A small sound classifier, trained from scratch.
Model: 5.38M parameters, activation gelu, patch size [4, 4], depths [5, 5, 5], widths [64, 128, 256].
Data: trained on read English sentences (LibriTTS-R), 15625 training examples, 140.1 epochs.
Rows from block 8, named by matrix and row number. Each number is 500 + 40 x the weight over its row's rms, rounded and kept within 0 to 999. All counts start at 0. Numbers have three digits each. After the name is the row's rms in percent of the matrix's.
# pw2: token mixer project (model.blocks.8.mixer.pw2.weight, 128x256), inputs 0-85
pw2.0 106:492506520486547437511575588451430546505466486523516468519480526552456514488540426469503475468492523526518512485516479451538394478485513600449460488502514532534493512453577491445542552511472510567462474514511487567589448539483528441548484501465399528551388489
pw2.1 090:442421541533477451421407446521479521518480552509483582490557437540463499514516477549459465462537525557525461533472550549482533515531503474480452558509503512471530554497462443458452478469470488475474507491492488447494532500438492447503486546576534476428573482
pw2.2 103:499469538585426519460511483508555556515509508444468446526551440543417561449463506509484533478591498509518514535544501435524456522480467471464491515540549512540564457477515488492528486563517516388539489495464459476514465530520576523494466513512556444461533494
pw2.3 097:500527548514487559562590528499514495470516468454451504548547551498479516510544421426512516555508454492444478476529476530510506447478521544505519455530482469553501505483567557512544487525560555441527485518470523504444554536552525497433460467491460425521450470
pw2.4 100:573506462486503525552524536498502489551486517458452482507443554363561522515474519518522433601482597504464489468518521503453525502531501527535410544533484479438455486495490471457553502511541537480549539467495476471539483526522368545456468456605524519483530498
pw2.5 103:483521483459515541493545495442516482468506426570523478387501497431493548464543471453520444511485472477408494522540493517487476490506450539501541440513466473515445535502556555539522471513461517526521445479522538528458579400501468578468544472420462522574468521
pw2.6 099:518460453488488466484472394547551505514503508555518517538490544580511436542511502595473475478478531529484500538454555542503595564502514455487424456463535528549504527522424464517448507433519424552425494552532542476543517535483500464494524487609544529453519517
pw2.7 090:583484474492519512460452440502485532507480497522513510530468466574435514556489557543481461490483511476473517513404540474459474550544473426492496542452515484408510526539437460537460517478489504547424503463518503523530402487496519504577555546496534587448454472
pw2.8 108:486431534545468447480436417506481515514514559561531510415548474520462473531493505477481474483511485574481500494570551489443383549528456449484521588514449503529494534480461496497438513506493463430460490488507458471492461492427446445503515518502472549467574529
pw2.9 112:446422488519466474437433479496527489526454511548510529506497572486578469485517558525522544486474503482488496540486478546482539510487549473552443431481530460523457448465431429526471546477478450480443521504545502496414575474459461552493509502520487518441575426
pw2.10 082:502518447429542489512461489497479485475488476503486520538452524506499459435545509513489560471513517438535511518414541479568530482482523429537524456426514541510521477495441418545419539494498503602485548503514498530553462555510497437473545544581546453534505538
pw2.11 101:518519576528480485560484501547523569488546417561415584481545502524468484520512453505468555530504456541502506535470505623479521559493487444529461460406518470517510516525467484500516491513478498563399443524478535476434516513505523515472493505451427483495466471
pw2.12 099:496500412444510491466529487509498479517506536545566424496441458397571484548451523555505434538516479462419537482434530447445543517479483496469552458525493515453528474484494510539516476488445483537549526513558540505544491430516457497576575526476593525508556501
pw2.13 107:547493512501462453536430489507470554495482539534456545513521490550446455501526455500465547516526516499515428507447544539501479467490529444492481529438454509592519510512427486502448525491502533567430500506500512501505457593452483365512516496464506515477522496
pw2.14 098:493546478463536552439485491450520471482513434542504464511507514474523531518403545514474483521457495505464525528493486504515504528495456501494484474510491500467491507510612530539539500470487500533435494511512511565459428456526518610510494506449432542529464455
pw2.15 094:551481512507445507554486528548533522510462522531448530518536463534440500557532504522507450470555543471541502507411520530552541425508476488484471516481558491511548495473472450410491463496519562429537484500457513457545476468476504520517453525569592448454518514
pw2.16 099:531531473420466518532456567465439469545485454552507465480472514471406509514477485497480469552477445574456543453492490463450470448509450514508603504512455501500443546497519571506506542563521540458507490474534495553452516442531527498535491481457471577524420421
pw2.17 114:497439449443493507457414508505413539541483533581536542450475565519432477494546542564458433522509528537497492531417500470431462587483488466517545501490480500524482521452414501499475531566419480491450424477522495486505543460458478479538560490477516531482536528
pw2.18 096:549435485474524478500411470484527477536470492536501494465520522539531558492432571558539446473435505517451532508561463501457478494534485517547527567544532483505455488471484523408493545574553490387524450457493486487438549455520503580466460482538519572489458483
pw2.19 091:518450528538503494558477560590453523483502482455558474484495461501490487509565484511506477467570511544510460517556494475521557486500559437470474530493511543569591504528461515423486489492523496544493524463502461480495491561488469403492498502554574524481582549
pw2.20 094:607556494494521526563506524513556473499457450428437468552471541525478495478505511526506526587474510483468539476533426477483472448488450501468565523461506458520423501496496566526503542458581521475543516486495527520449494479543516597471540509484475543506469496
pw2.21 099:554503515508509480568474427510530542567497472484482550498545545553378460528465458429488515524474462581455522504517595551486474502500455457527464591511439515485475567507522533445445538530521494426517453493449504472491467506483505568510465514462426574453463498
pw2.22 093:449495507523439477475459554485442583465505548493454562509517499525467475500596466513481490458526545474475486522539502525539562464492544471505429508491532523567581542498461450469465458423429519583424462534527480493515551532471500407531508501460507462478541471
pw2.23 096:457594524452505524501530567471474411507524462434513475533472548386540474474479483487523483548500508512527501469518435496521544455494560586471527506485468466480455533481558528475556548524496526449549581521487489505438566434545459447462455507518484450507486486
pw2.24 094:480554525481494533546597555499505462458500449524507583478480452459555563457431468424504508488498428474506567483505535575539483416524472554466491561464515447480491487500550566517579459530485507444572543546500495497460585482566503591473441457506482454533422484
pw2.25 102:535503514503455488487512512509484559483531447519438613468515509581393498516557506537478543491516458475471528492464489595489494510480504445558543452492541477600523512524451480532467471512512511590484401497549536498492528537526603449571567484461440482495503458
pw2.26 094:468552513484571465474517476472553499482531423530513545477459501444589556488518527420535562478493507491528513524482513568491476525506518536528496492438479535454435500530488475596508490485500444609464501501525544541481538467486453579468557466440382467542512475
pw2.27 098:506547461497462451482526466539565461489478540407528422621542499545547530457478509487502542466459523479450510487634512451518492507430508494510459512513489454460537480525543478474478544406571491415416470506475487519488521542506475564479485514517521576506513467
pw2.28 097:533603470491505508495532571504480491413484471414496478523499509526508536447541458519503493516486534439468491473569433533525560450471517552527447443546532493492473442585552510548549497431521495622463493481531489539473506565523452511514510480510499470563471498
pw2.29 119:405581528515489461487580547507551510461532482503513516519482462414592476512430488473494567518501526530526500489517479563463603513515492521507473518483490494419513468530584487532547482442435423604435533525531516530507503578489499525484521505484488395504520493
pw2.30 098:473435567414502492553428536485467510486494492587473551484561502563451431495528491472491490447550521495571451533484483532541484451518528535509528514431551527615456528452405464474446481543448520476483518544488508478511579467491591432451477499467449498528490537
pw2.31 104:490490444460477534478468493442420458473492516521563481457469559392557508504529504471498462527506435480449430494487515554494593450518501531518501421504505469475473484521473520575451508465500498552487530499527547482454597555510454488466524456515524519492537493
pw2.32 099:473481477465583510448511520492564501546494535534500465518535569470504551457435491440504553493472522554561554534540525450515433548474437550488479447512489499451485502482544523504486505432507438540524459504480524545433485559508503616511560498451431524496485532
pw2.33 084:498483510465534490585444407538511483514477506567540505484559519585499468534485490479487558410519442564523468472464549542524409499499495496508547530459518520560492534452453549484470516506509473455492544554472541517473504503462574506482439502382519584552488465
pw2.34 089:531443536508555523464383513517546504493432532519480405535430493520494511502541550537523546496474489506498481513417540394482452539515526461541493470488482504434443527515478461524485559519513546463503505455462484524542516438481508533499482539535508546496462531
pw2.35 084:522500545555477493516525508534527484440481542468460468517526429479495489512500441470507525486566481494483451514555540536541491410514532491472529546519473508525525449512502499473486480452539526433574529526497519453496451537522516482437467527505537445495547494
pw2.36 104:480532492515538533444470470481568487496504498493432486473496479499545517503471557491537495517469507475517520523456463497499576552489448537542460473461503491414478472546507462564512447438471442593450486487521534469536520427511535630514505527506469514561481530
pw2.37 108:410456549503468465467590533489503447543547487462484538583496452488517483518488530492476558519490455471554515476483497511480564512521515544539431505566501496536534511454507487493485477590501477480457534529486498500498623519524539464462463506533521441438523450
pw2.38 107:563578540570531498528534499512664550498494496439529499576517508543519473495517533419513649444512456476555534521518466516568516433457532470486488491454533520540495477506475479535448489439549484487500517532434559513489540488533587567476498517441475496565479513
pw2.39 095:512569483498458522531553424529459489505513465516564497556516457472495486561426471416493496511516434498448514498503550515487384487512477456465527629543445484436539552507540583490470487505541552367583523491506514494457443476513458488498472501467457473496482544
pw2.40 088:553519499484523481488483457523553541570450500444544513535512496567490524459493564466475546495450483513571526550523549474512422602543448441567509612490478489463500461510532479447508518506589538435519474484466488502474512498499546567529528529549461509460426471
pw2.41 094:453470466532468432438432475503510501506456573458567479523519525551503478498545552504505500463495535462545511477509530439497526616512486471545466480536519551510482497499550407504533518510528467461476475466480458506537523538493514501536511491561591561466508441
pw2.42 096:563480466538480495548458378540603459488446507504550523564552510536510468522479532469524519490485485471463498518540504523543518472463495481513483525497525488509478496520476454451451543406571490433547527492490539478479468512511541553496446477531500500488510522
pw2.43 110:471484436477480511472481431500499467466514509572550550441478380421612470562446535505506425455527486423452518555467504544461507556519509452503541463452516501406527487514414482546473433468473485521519540498531538484502539426484462546527555518467517495544537560
pw2.44 094:467498470535544477516586478494540473495573522528570462465483434413600513489415503441513556417498427486486520501512532470455425511517462536483545436515464542462486498526520543564495513506498473493563534494511582454495478476491478525483512524467487524537494516
pw2.45 100:554501430505468538465435450485518530501457504523529485459477476474463482512469524510462478512517481475468496498430616453466423562513459386513575503448433490475585538522487523548444485526477546399536493475513497470499491381527468536544533476510535543520487509
pw2.46 094:448543559484511539492557604465488490477532477428513447500520501484477494410499477469536576456547520485551513492520501466539415458486488555469546463493529512576531464456574480510536482517482523515525483510508480523490447512532516512483468487466440472500465472
pw2.47 092:522504489533518526513500489471505460478514544487481512492522480467510496480545390539479480521496516501499483522443511514550511451492531466505484450509479482539528457530457493526502481427504541491553563510479471487527368515471489467455476540583520436549524553
pw2.48 104:451509458445510512507546520468429483446512506550535494487444512417570482519544495497489442526479465529416475460458434531466504476471523535519489491500437478485461521507509551529516500481448475605487500503551550558534572495527422455517503467405484441522503522
pw2.49 103:450518526593494481449572528515587507538549509398466468510522452487505539482522503502510527516551562504499552499592542514495472537531458478505458617519505540512554483527539458494586483485526465509549433503520473504543514533507483545510512512517487394451510519
pw2.50 100:511529492493508521481541602487479550471511466399487463473490534571389529479544455542480501561454572487530518462570466460485511476468481537494499467538519482581505476500506505454511499570512526538488460493503404528527400591516555460571442473470553455476500480
pw2.51 092:501534520483510552497527560461506473463496473405488444494484527498451530441517498507561479447532525464517538514514406486528547496484535503466531469521546494490506465470541474535567523470462518543519458509514441517477435451555487507524495529452529467562483485
pw2.52 109:511521496523534477510551486524516439505501523392550430552478496506460528481574480491473549492499460438536516432538482457507456488514536479470519490563518490523501498525525494464487536455540533465589519528436507490458397520484591480504439525497536517500482487
pw2.53 112:412554497559497447490478547500545498539495462512485566576452476450599509510497578505483509445507511474486478508532476535522599511501572455535456520477509513439504462507474410460489458444473483513405531478540494521503623488499450437530501496504522435509502501
pw2.54 096:551522449407475522506443476493471491528456476557495522487473555507515441515500541534451469564481538516492505480395509516507597489465468513544454476470457493482492552533503506470515582475529501574451493483569517523514496558537495489562535451573503567467411472
pw2.55 111:442496479481520488444500466464495433490500469547558472413510550470521518484476500503525437476431513514514509526514457558515585526521472562490453483518498494447443516517571526504504505457429458569471514507523484495487531487497520554511534462488471534543480553
pw2.56 094:499509511463471483537504445521466474551477506479544505588559555521442484501479511476477520530429459532484473469437568498493497521480499474530428528494464474510460568484499516531469518482483450494482464455482490504505555584500485471488490490521471558488490538
pw2.57 088:460512496424536479446556518476518421477496469454515494447459516419598565448482549509555475488476472479522520470488420491513541462507495611535509471509507478487470455524500518473577510505510491530519517473561528514513555436555457590506516512451474476540507524
pw2.58 093:528542442528507506462516527493488520493493554413429463526477497488496507495562476600491496489459555482468486514482465490443647527484513524500449456545498512472532465523474480513540453459485515587462488566520520524551481558526464417529495530557624504529493475
pw2.59 112:507462525548513516451525538474499536560553556430479496499471475481433533495531490505538482522525527489519484453543492409498431490526499457519556546556493507515522490440506464434545509556521529414585523485502437513541434483465440472503482511469531457445535465
pw2.60 105:438466568489458457500465511527448472515513530485497566490487460468525496482440494491487467476505490516589490475452497468546411465553587523543490583548501486552483499463481476419504479637484512418484593506497419488541556503456498421415441482540482446438545444
pw2.61 103:495587462485584534545548464465548441450506457474586495497500532495527517456498503460503529496508455494490541517551462494498486468500468544477568486478504498484447483551558579578531525458539477484588512533499546546434519504549542561475525504486425480632433549
pw2.62 099:505481567561439504522550561547563541529499451520406502487508428468543523513484522508529517468516551512509490554458535514533541528470476456529517513464519510488519445491498446483495483513510533446475550535446494481508476468523519579477443519572518431477462471
pw2.63 107:457497526487546541461459550445533441513499495461490504426469520482480539414490489500569433464493514510562553469564418458553484443490455570521530519553527466502431490508546551463557471535512498434567465484495453489534470407517491574463457485482494527557489487
pw2.64 097:510581470467498562543588524512497473489503472418422459525507558437516497486549481516488464658446465505412537449482494449502493449495441527537556498558498495460541519505518547485594467529530514491585519492497526539523475530546451469549507469554532458461514491
pw2.65 108:533548481490482425549451444537459553506478499560518599537485524558464456510544517503463557517495498524521496507437603561485495504495495476499502536456435502555525543547431504521440537469540482526460460520494536480511509623496534418487547477492439502486488512
pw2.66 104:496446481477529535460372403446503481459489519562526497425516520499527480485471519503508423453499537524491477557538488529562518535509480463502489430454474517469449522498462460594410507485460465536480488503487487500480510462473463526467543508541496537544529536
pw2.67 096:539491498547536461503445438529565492511527585522569507531435456485591479567445577512477491476493496526497520544422524523482510523519492454500486498453480517402519516527454479466391488464432495545509567507521560516542430426487523582462506541451527515517496509
pw2.68 104:538459420468526560445470471447553498493514544564560487426480520512514477502457521516492458470483484525467524526464480495475500553504468477516549424468472549485468484466499537540477502491453476522487470520525560513498484341491510599527532536427464522533489607
pw2.69 095:490506482490496494496443441513460542478475498526473571573491494507451494522497495521456542500490465495552463519394613515517441493507558438526489571487505512556492500477445475475398500511527452451517500497513532494504495574490514411486490433502498460477563492
pw2.70 108:540531477484496510570551502521447487547502531488481483527457536464439470480513479507470506585496482528455513416511494437428484541495500509476548493573489512527504527463534542450532506533551509448556505469514496492475497543511506438545530451474512500417551449
pw2.71 114:531519562536448511544568492508545514501525502490449538573492459501518482519459518489486588552519509508461518498552559558446548502481461470474483579486496546473522493527500501510479512485560486507505495531475580502483485545532538532464489530553495500461473454
pw2.72 101:483500481526484520491470503589457493498457515430513455562488485511500484499529530544484507485544526453555464475458550460542539515487551431468448532527514508501572480483478428437469496525571486520481541479514469462520473609534504404522512480632593487410519480
pw2.73 104:464538560434510468587560559532432468459518443547513553513517514476483492503499495467482550520473451548450482488467466572516491449469527546475519518488475467530498529510550540510480480465493493571462457523508503509440576532499497455485539424425483515521465437
pw2.74 091:497481574569407491478473571524472543443561497485386505480514444574454515490575464496476473558536484506450421441588509532501486504494495487465424492514471472543487527486540505516556470504495488559423483486528490492486447563473511427497463474471469474484545472
pw2.75 097:528517553491521499573568544503514484477506439435388490570507493483512520500515456416509545583451459491498516438497448538493497415481550560465535582523539457504460479561497524484507469501589549535541533496493513507483477550492498526432418515520507501480527459
pw2.76 109:445472559495502458554514548496571531507505466534462547563525479537515478525471486441470606503516427521555555596465464554484468483510483529492494452440530511520523547524488498519471499528487457504395464546483496525422616509528576544482554505479453549477472450
pw2.77 101:436545476398460472528433525505516518496497473545480509548496584514458510437444501459485519446472406474530471503441497496505470502493452513496544427447501487475443475464491481568526504500504500542438448509488510509462564510520462516500597505453440557553446478
pw2.78 097:482560471450513478581505446481485456526459470560542445514531530459473513466469467436510537539444427534455506483523568517461454502528467528515511539524408472500410540496568558502515548507527481396555493497453509492411550519488464555489475476493436543528475486
pw2.79 110:479501445535528544450493469476493491482529562464505477500463495462518531460532539553545517464509569472539494554449576478477492540541475441512518447497500546454565481486459474554517449422448495530560437487489489466529509456494475529526541506531563474508505522
pw2.80 084:476478514456535456462404363458478535541441499573578510421502516467459440528499508556499501435492502481455508506490544497461497520526473477498481451508490527457537546546498449544448512507453481505418470506488498476518538469459505513547567472558491584476501589
pw2.81 114:549517545502539495544589487496537519525499462512500549562556547501434437500511473447502546548518456521463490461549521510493384492511512545491520568515505481544503561449593551471511528486531523391589497501461504513448487510513551508473490477495414514443413480
pw2.82 088:490488493410497542513543497468485430463545432487462503453452535458572477499509483528535482528528492547477546538438529525474526451479474537484615487464474472478494515493530563571517468484463576546588483524514548538472543401528497521489527505428489467602459496
pw2.83 089:520544437494543511492571546504483510507450466460518464473412562515500508451515517558531491531466542461534520520393500504536544467434507533479524409464484520530479455490521482519530474490526530623467515483608511527594450471544562554547518550470490493515398479
pw2.84 094:445498595515468557516493522488452480435543471444472452465542481495487540478578450474502463483543499511453475486513492544521502423490539464464469458567507481532515523515537516485522464536499524476530523514458477458483488495513455456465463473516545427534521481
pw2.85 102:538498549544505499499439456481593525483502530446481460469489447560474525487525446432504520461480476493514508535553513468488490487480469493492511518471547494471499494521503491516468518486508551436484487495452484497471447403515522577477471554499524584536462483
pw2.86 115:540486538503475527541569546512456535473516496491473480484545493542428505489511373444474461519489473530467498444524473460545373460499490533452527482537482483554503560508570578485511496565501506472538485495501489501472423485495506438482462496485478505493476490
pw2.87 099:537590441512545544515576509502551410501510455466588475489478522450531496480452507427527508496515410489519567492566454461522466472468485573514562502516459501496456476505591541476522506490526499390606560502467519540425454426525549588498483488385444580566435528
pw2.88 102:449394486494487477451464504541423519517484551453529540483487574511484467488533516560467508547549575557520465460468557472471480527520551522470463441529476508534509498459474479457499512533487451540451510496555447506569459587456486364515462458537538485374535495
pw2.89 098:496432493491508457444471532512514529471499455538492566425451479543498472556537541535525459467521558485479514471469357515522587507505517494520443479486553513507481518504499480484518476504417462597377485495568510499544587473487522495541529458426458482490502544
pw2.90 094:568577555485456515525549594506458446482456469469512413514496479535461517418490472457551481440485519522495485477582450466518395401471538536490459493514521447498477472495537491493559480504509525457503544484517452523518430476504458503437451495462543535552446459
pw2.91 098:431483528492439541450499523534473507502546603511448372508573479471511541540447506456481425559514513521468490436526482444466562468532533525479520481545493526464577560529504529483517483506479502455484513473486492506499579457486412430519478457524601467460607529
pw2.92 097:535571468498554496522511424559565504466477575490538440540500489518560492497524514552490536430486565450449531553496525473517521496489543475502516511495487507438529449522458451533461511421497508555524521504510529496555406445504505493540512560494585507563495559
pw2.93 104:498523537508501538474514578476477485501510480478455429458477483507411529481560473495507469553475509519444516455535399438466537486546430507466485485571473452480470577496511524495583492572451539451481434469476459516497510385475512471516447514458509472512493464
pw2.94 086:503491522529411515477526481495564503553497465454494522492519530527490498513505547486480439526545502452501471475506505529533534564512502494499459499501524476514524501493548482443560497499506501443460563462475482528486551536505522541499506505615505445438515557
pw2.95 099:453470514446459491498421525489367507468535509573507528495475586533428500543502499497477407521484510492467471465487470511499516561488529532517450481497499494583486542461495505522508543561436472586388489465538454505532471554463461361525539469483432491482560486
pw2.96 093:516518471506470542497536550545544519473521505402501486480481465518479521500488499558560477512519583498463530509531416486508566472462502452499513491513502481503482405527556496470523500441527560554515492483535492476576411510521496524537496522474586487562481526
pw2.97 100:493493444520465502516485502551410548532477518507447547520539571525421458483498468528462504528485504471541428506472529487541531504477561459493493476501495508586528515479461488419461508524490527509482490504542455478547462609509514369562501473552520481409524519
pw2.98 112:527486574502514535569499512469494490472525450474476517455509468497449526474526420485533484485534437507490488463527522510521393417535455551487530542551501501557465515504528544486552531560570554449586483456484498482473464490506497525470490505456465507524441488
pw2.99 096:533502492510570467514484499521529479458527565569469529526446456541461501490474564555521493475472576501541541527412440462484449485524478568472512505417517487488491523504439489509451539517431504629436478501483542497596404392496561548480435530364504554596513494
pw2.100 089:403484495519440456441452574543400510462533539473462529476483445483512496524471528571459430518511524492560505502481458502477594516554532486506431508539496502501502490465498445462520455506468469526445509478534465476590503516480472433523462518544549415458580464
pw2.101 098:541472516512485471505423409464533542542463539552512586515537508531470466509520499504505536528496522508526489530526556527495475549516518439557459543523478490536502552488408434494482469522479508433532468519446489482492558473495470514434510495538477539437571431
pw2.102 093:474493437445513513504474419489545409491460520561550505497557557497572483430431514539509446430464421526494468516551428468495385491500506486478521462512459501528407483491501536548453482492511443468528529504562491527478531476513493570465557484485448510547522546
pw2.103 088:511482445459479513529539485520490457526509485596481487471468563465507465498436519558514439617491553497474490517411487538461596549438417488487552449437486521499520469510539549496484539504492475547504465481522512494544453496548431528541601521564502513480490548
pw2.104 103:520529525511563489574495455548546543532510451518460534523525496529466506495509490502481618515497466480484531521404603517501423543438456483508570559414527515501559491526507492537499504534538548467570457517448525480512486455513564526535537533519475531536394479
pw2.105 121:503457480467503504494436476461527477486483492525547506432459449431592467530478512527547483494540462473505464511459507575479584478537548557549508431465466523458475428513427485591475467490483487501458530524522509477509576474495411528465557492499530544521555504
pw2.106 101:469433503505494464463423447512445563510519582543514520437503467563438484555527519551467422491522557483490488507417499508506592562500483414488434478446529541437545518549441460496471487461383456607438479446515519488544489481459501439571540496499534508500552519
pw2.107 103:435421493517520422502431461504516499519476501562577598497547538534531440505523571526485467435547547470574492554520463519542575559498540473492440468438534533551495507486457419486427547494461455538412505523471481504487632544510538491503564450568493497447482569
pw2.108 089:457445523504479457452545499537437500477507550471484490474537480549569504459498520545476504406546568493573504473531474538511511510566571555481429458533561518511552475469511466456476515483459410524468526489586504508536441607503524399479430484518498466430615550
pw2.109 092:527394521546478441428427505501495567520502580457461488537510549655427516509545505523544493457434574473607502500510484471522556495455512549563475512545571489550479481471456423452475511534499441498437478532493461496542434558475557480560452530474523548437552453
pw2.110 101:484513543565515557518504518464564482464563476482475463441523410500492522531493509499498471542525514498455533515547450510496616455486419527467495511523545512464490498542584512537550480494432464504481459512466494490436518410526533592485446510509540463504518463
pw2.111 107:440418471545498509454568450491512467481548547485576480423503417455618530502440493496503441425566469484480477494499507477499414559536560502471488453490497538457562463461490518511451526515489487488538611507486521508498491465498482490469530516495549491493587542
pw2.112 103:519478585572492534470452389528533558489513567469460491562550459548494496513525481420507571449527501514504500571547549500570535523514515377510427537477555503508560499558509477521459480428494521401498501517417470480435498533473488473456447470568538499450537513
pw2.113 096:462433538519519491488508490486515514511500530505471530409517467578522501466451517499496424384501553558545549533603459494474425475520495531482515524507595505480490473514499504480466524479529460503473467503462509483521454460443568589450467486432462520511472506
pw2.114 096:468452516541469519450479544515481510532531551467471453458486485555519562513486570557464467537526548457533509505511481443480610499512446434527494527539528529489554446505503452479500487493467539512493489512443508515516504523508511510543479540558634412483527452
pw2.115 106:464440549537470450450467535445460528544535542524486509456547457492459491515484495463491500481469477577527520506602453438493487510519544525530466535535506519469501563471520502466543503574436480394427465519442464482421573451472512447493448472477471527450557473
pw2.116 090:473451528495539457543450440495521485516474509627528600456481511464522485488460487448531485418490472578543507529522558567503422515541515481525566580440477480506484553491441505543473537549499455425491533503448570488469602420500497545444531502469456552520502494
pw2.117 101:555518489432522564519469505458521443499498493520467413418469475444495574491482494479537462485411456512433538525496483438514439449517448493513545586561535475449456523537515538485527505513578513381597482454498456503454510416504398604519495486473538535537487483
pw2.118 094:523495476501523495533582528526433515477489527498513543528446542546472494466495467515516523425513515479584467490454486497542426419427522516441541508453505517537496499467459536479490506495504560549563608511512518469553446575501526384522505483497484500565456538
pw2.119 117:455541487499506437551570521550494480545506515431480498622494551513562467516506505492473548569472549494500492475504520496473621493470537541466433528509524524524520505491532493474487494441511481588458538549481508515536523618509504424510464486577527500451482481
pw2.120 107:494493524591473487511402503533491535516499573413515497511534445565436501499515506530484509452538501507563491472551520442521454483513495434479479534545497509525537509490509464432515516529525531385497523481456453481547423494463533426507463517526583510470498489
pw2.121 107:445487487504475464482527560555402515502493519434500525521497532540518439487507511518467495538486534489523448459486500480515539514476588542489474465502491496554512494513497485464482515509483468572419532493549469516569466641471487346530489478513511429476554526
pw2.122 100:499581490505518538503594527524512456458493493428476478557525543438604526468466452467511580549522508505508485466520484465567533434498563543487484486529488477466487472522585515503546509410533497477530603527483507487471471620536514538433448494561484476507485470
pw2.123 101:540594532484447482544604544555513491534511471544509505605496414497529511552466520462472562535462453485460506489452560535492495498499527493505488537544535473464555491524489523482497495498565527470555501519505542455532574580528450489512436458496564459528503470
pw2.124 113:496486428525479542422480476492473491445511537541524466464495481434543480530529524587498437493501536461465482515467526497472554532508502427497505466510495537434574497505413463537454466422455510541526492504518530471527502459493419484523538556564599493534557539
pw2.125 089:461518429462535437446558571494443523488476507519547491506405539474531480482535541573530481476524584415489490504382461470524515500489533541481479469492532487483547447473485471477489470456474523641465543504583507529565540465532484451561527535489482505491484521
pw2.126 095:554559479454544516533584522499546514538466406476490493533434496442517511508461519406517566485481497494559606526520503507538409501452484525518565514460504516494499446507534542466481515481565538425566489525484556512510519422532557596556483520423456515542384457
pw2.127 115:536471477448525532536477503448520483464502464518464508394469481495467540484499474487527413501500476543479529552489561511481403537481459520493577512479480511484471497511494552518528539596497537462558424481533449497500473355504514623493513537437447564568437484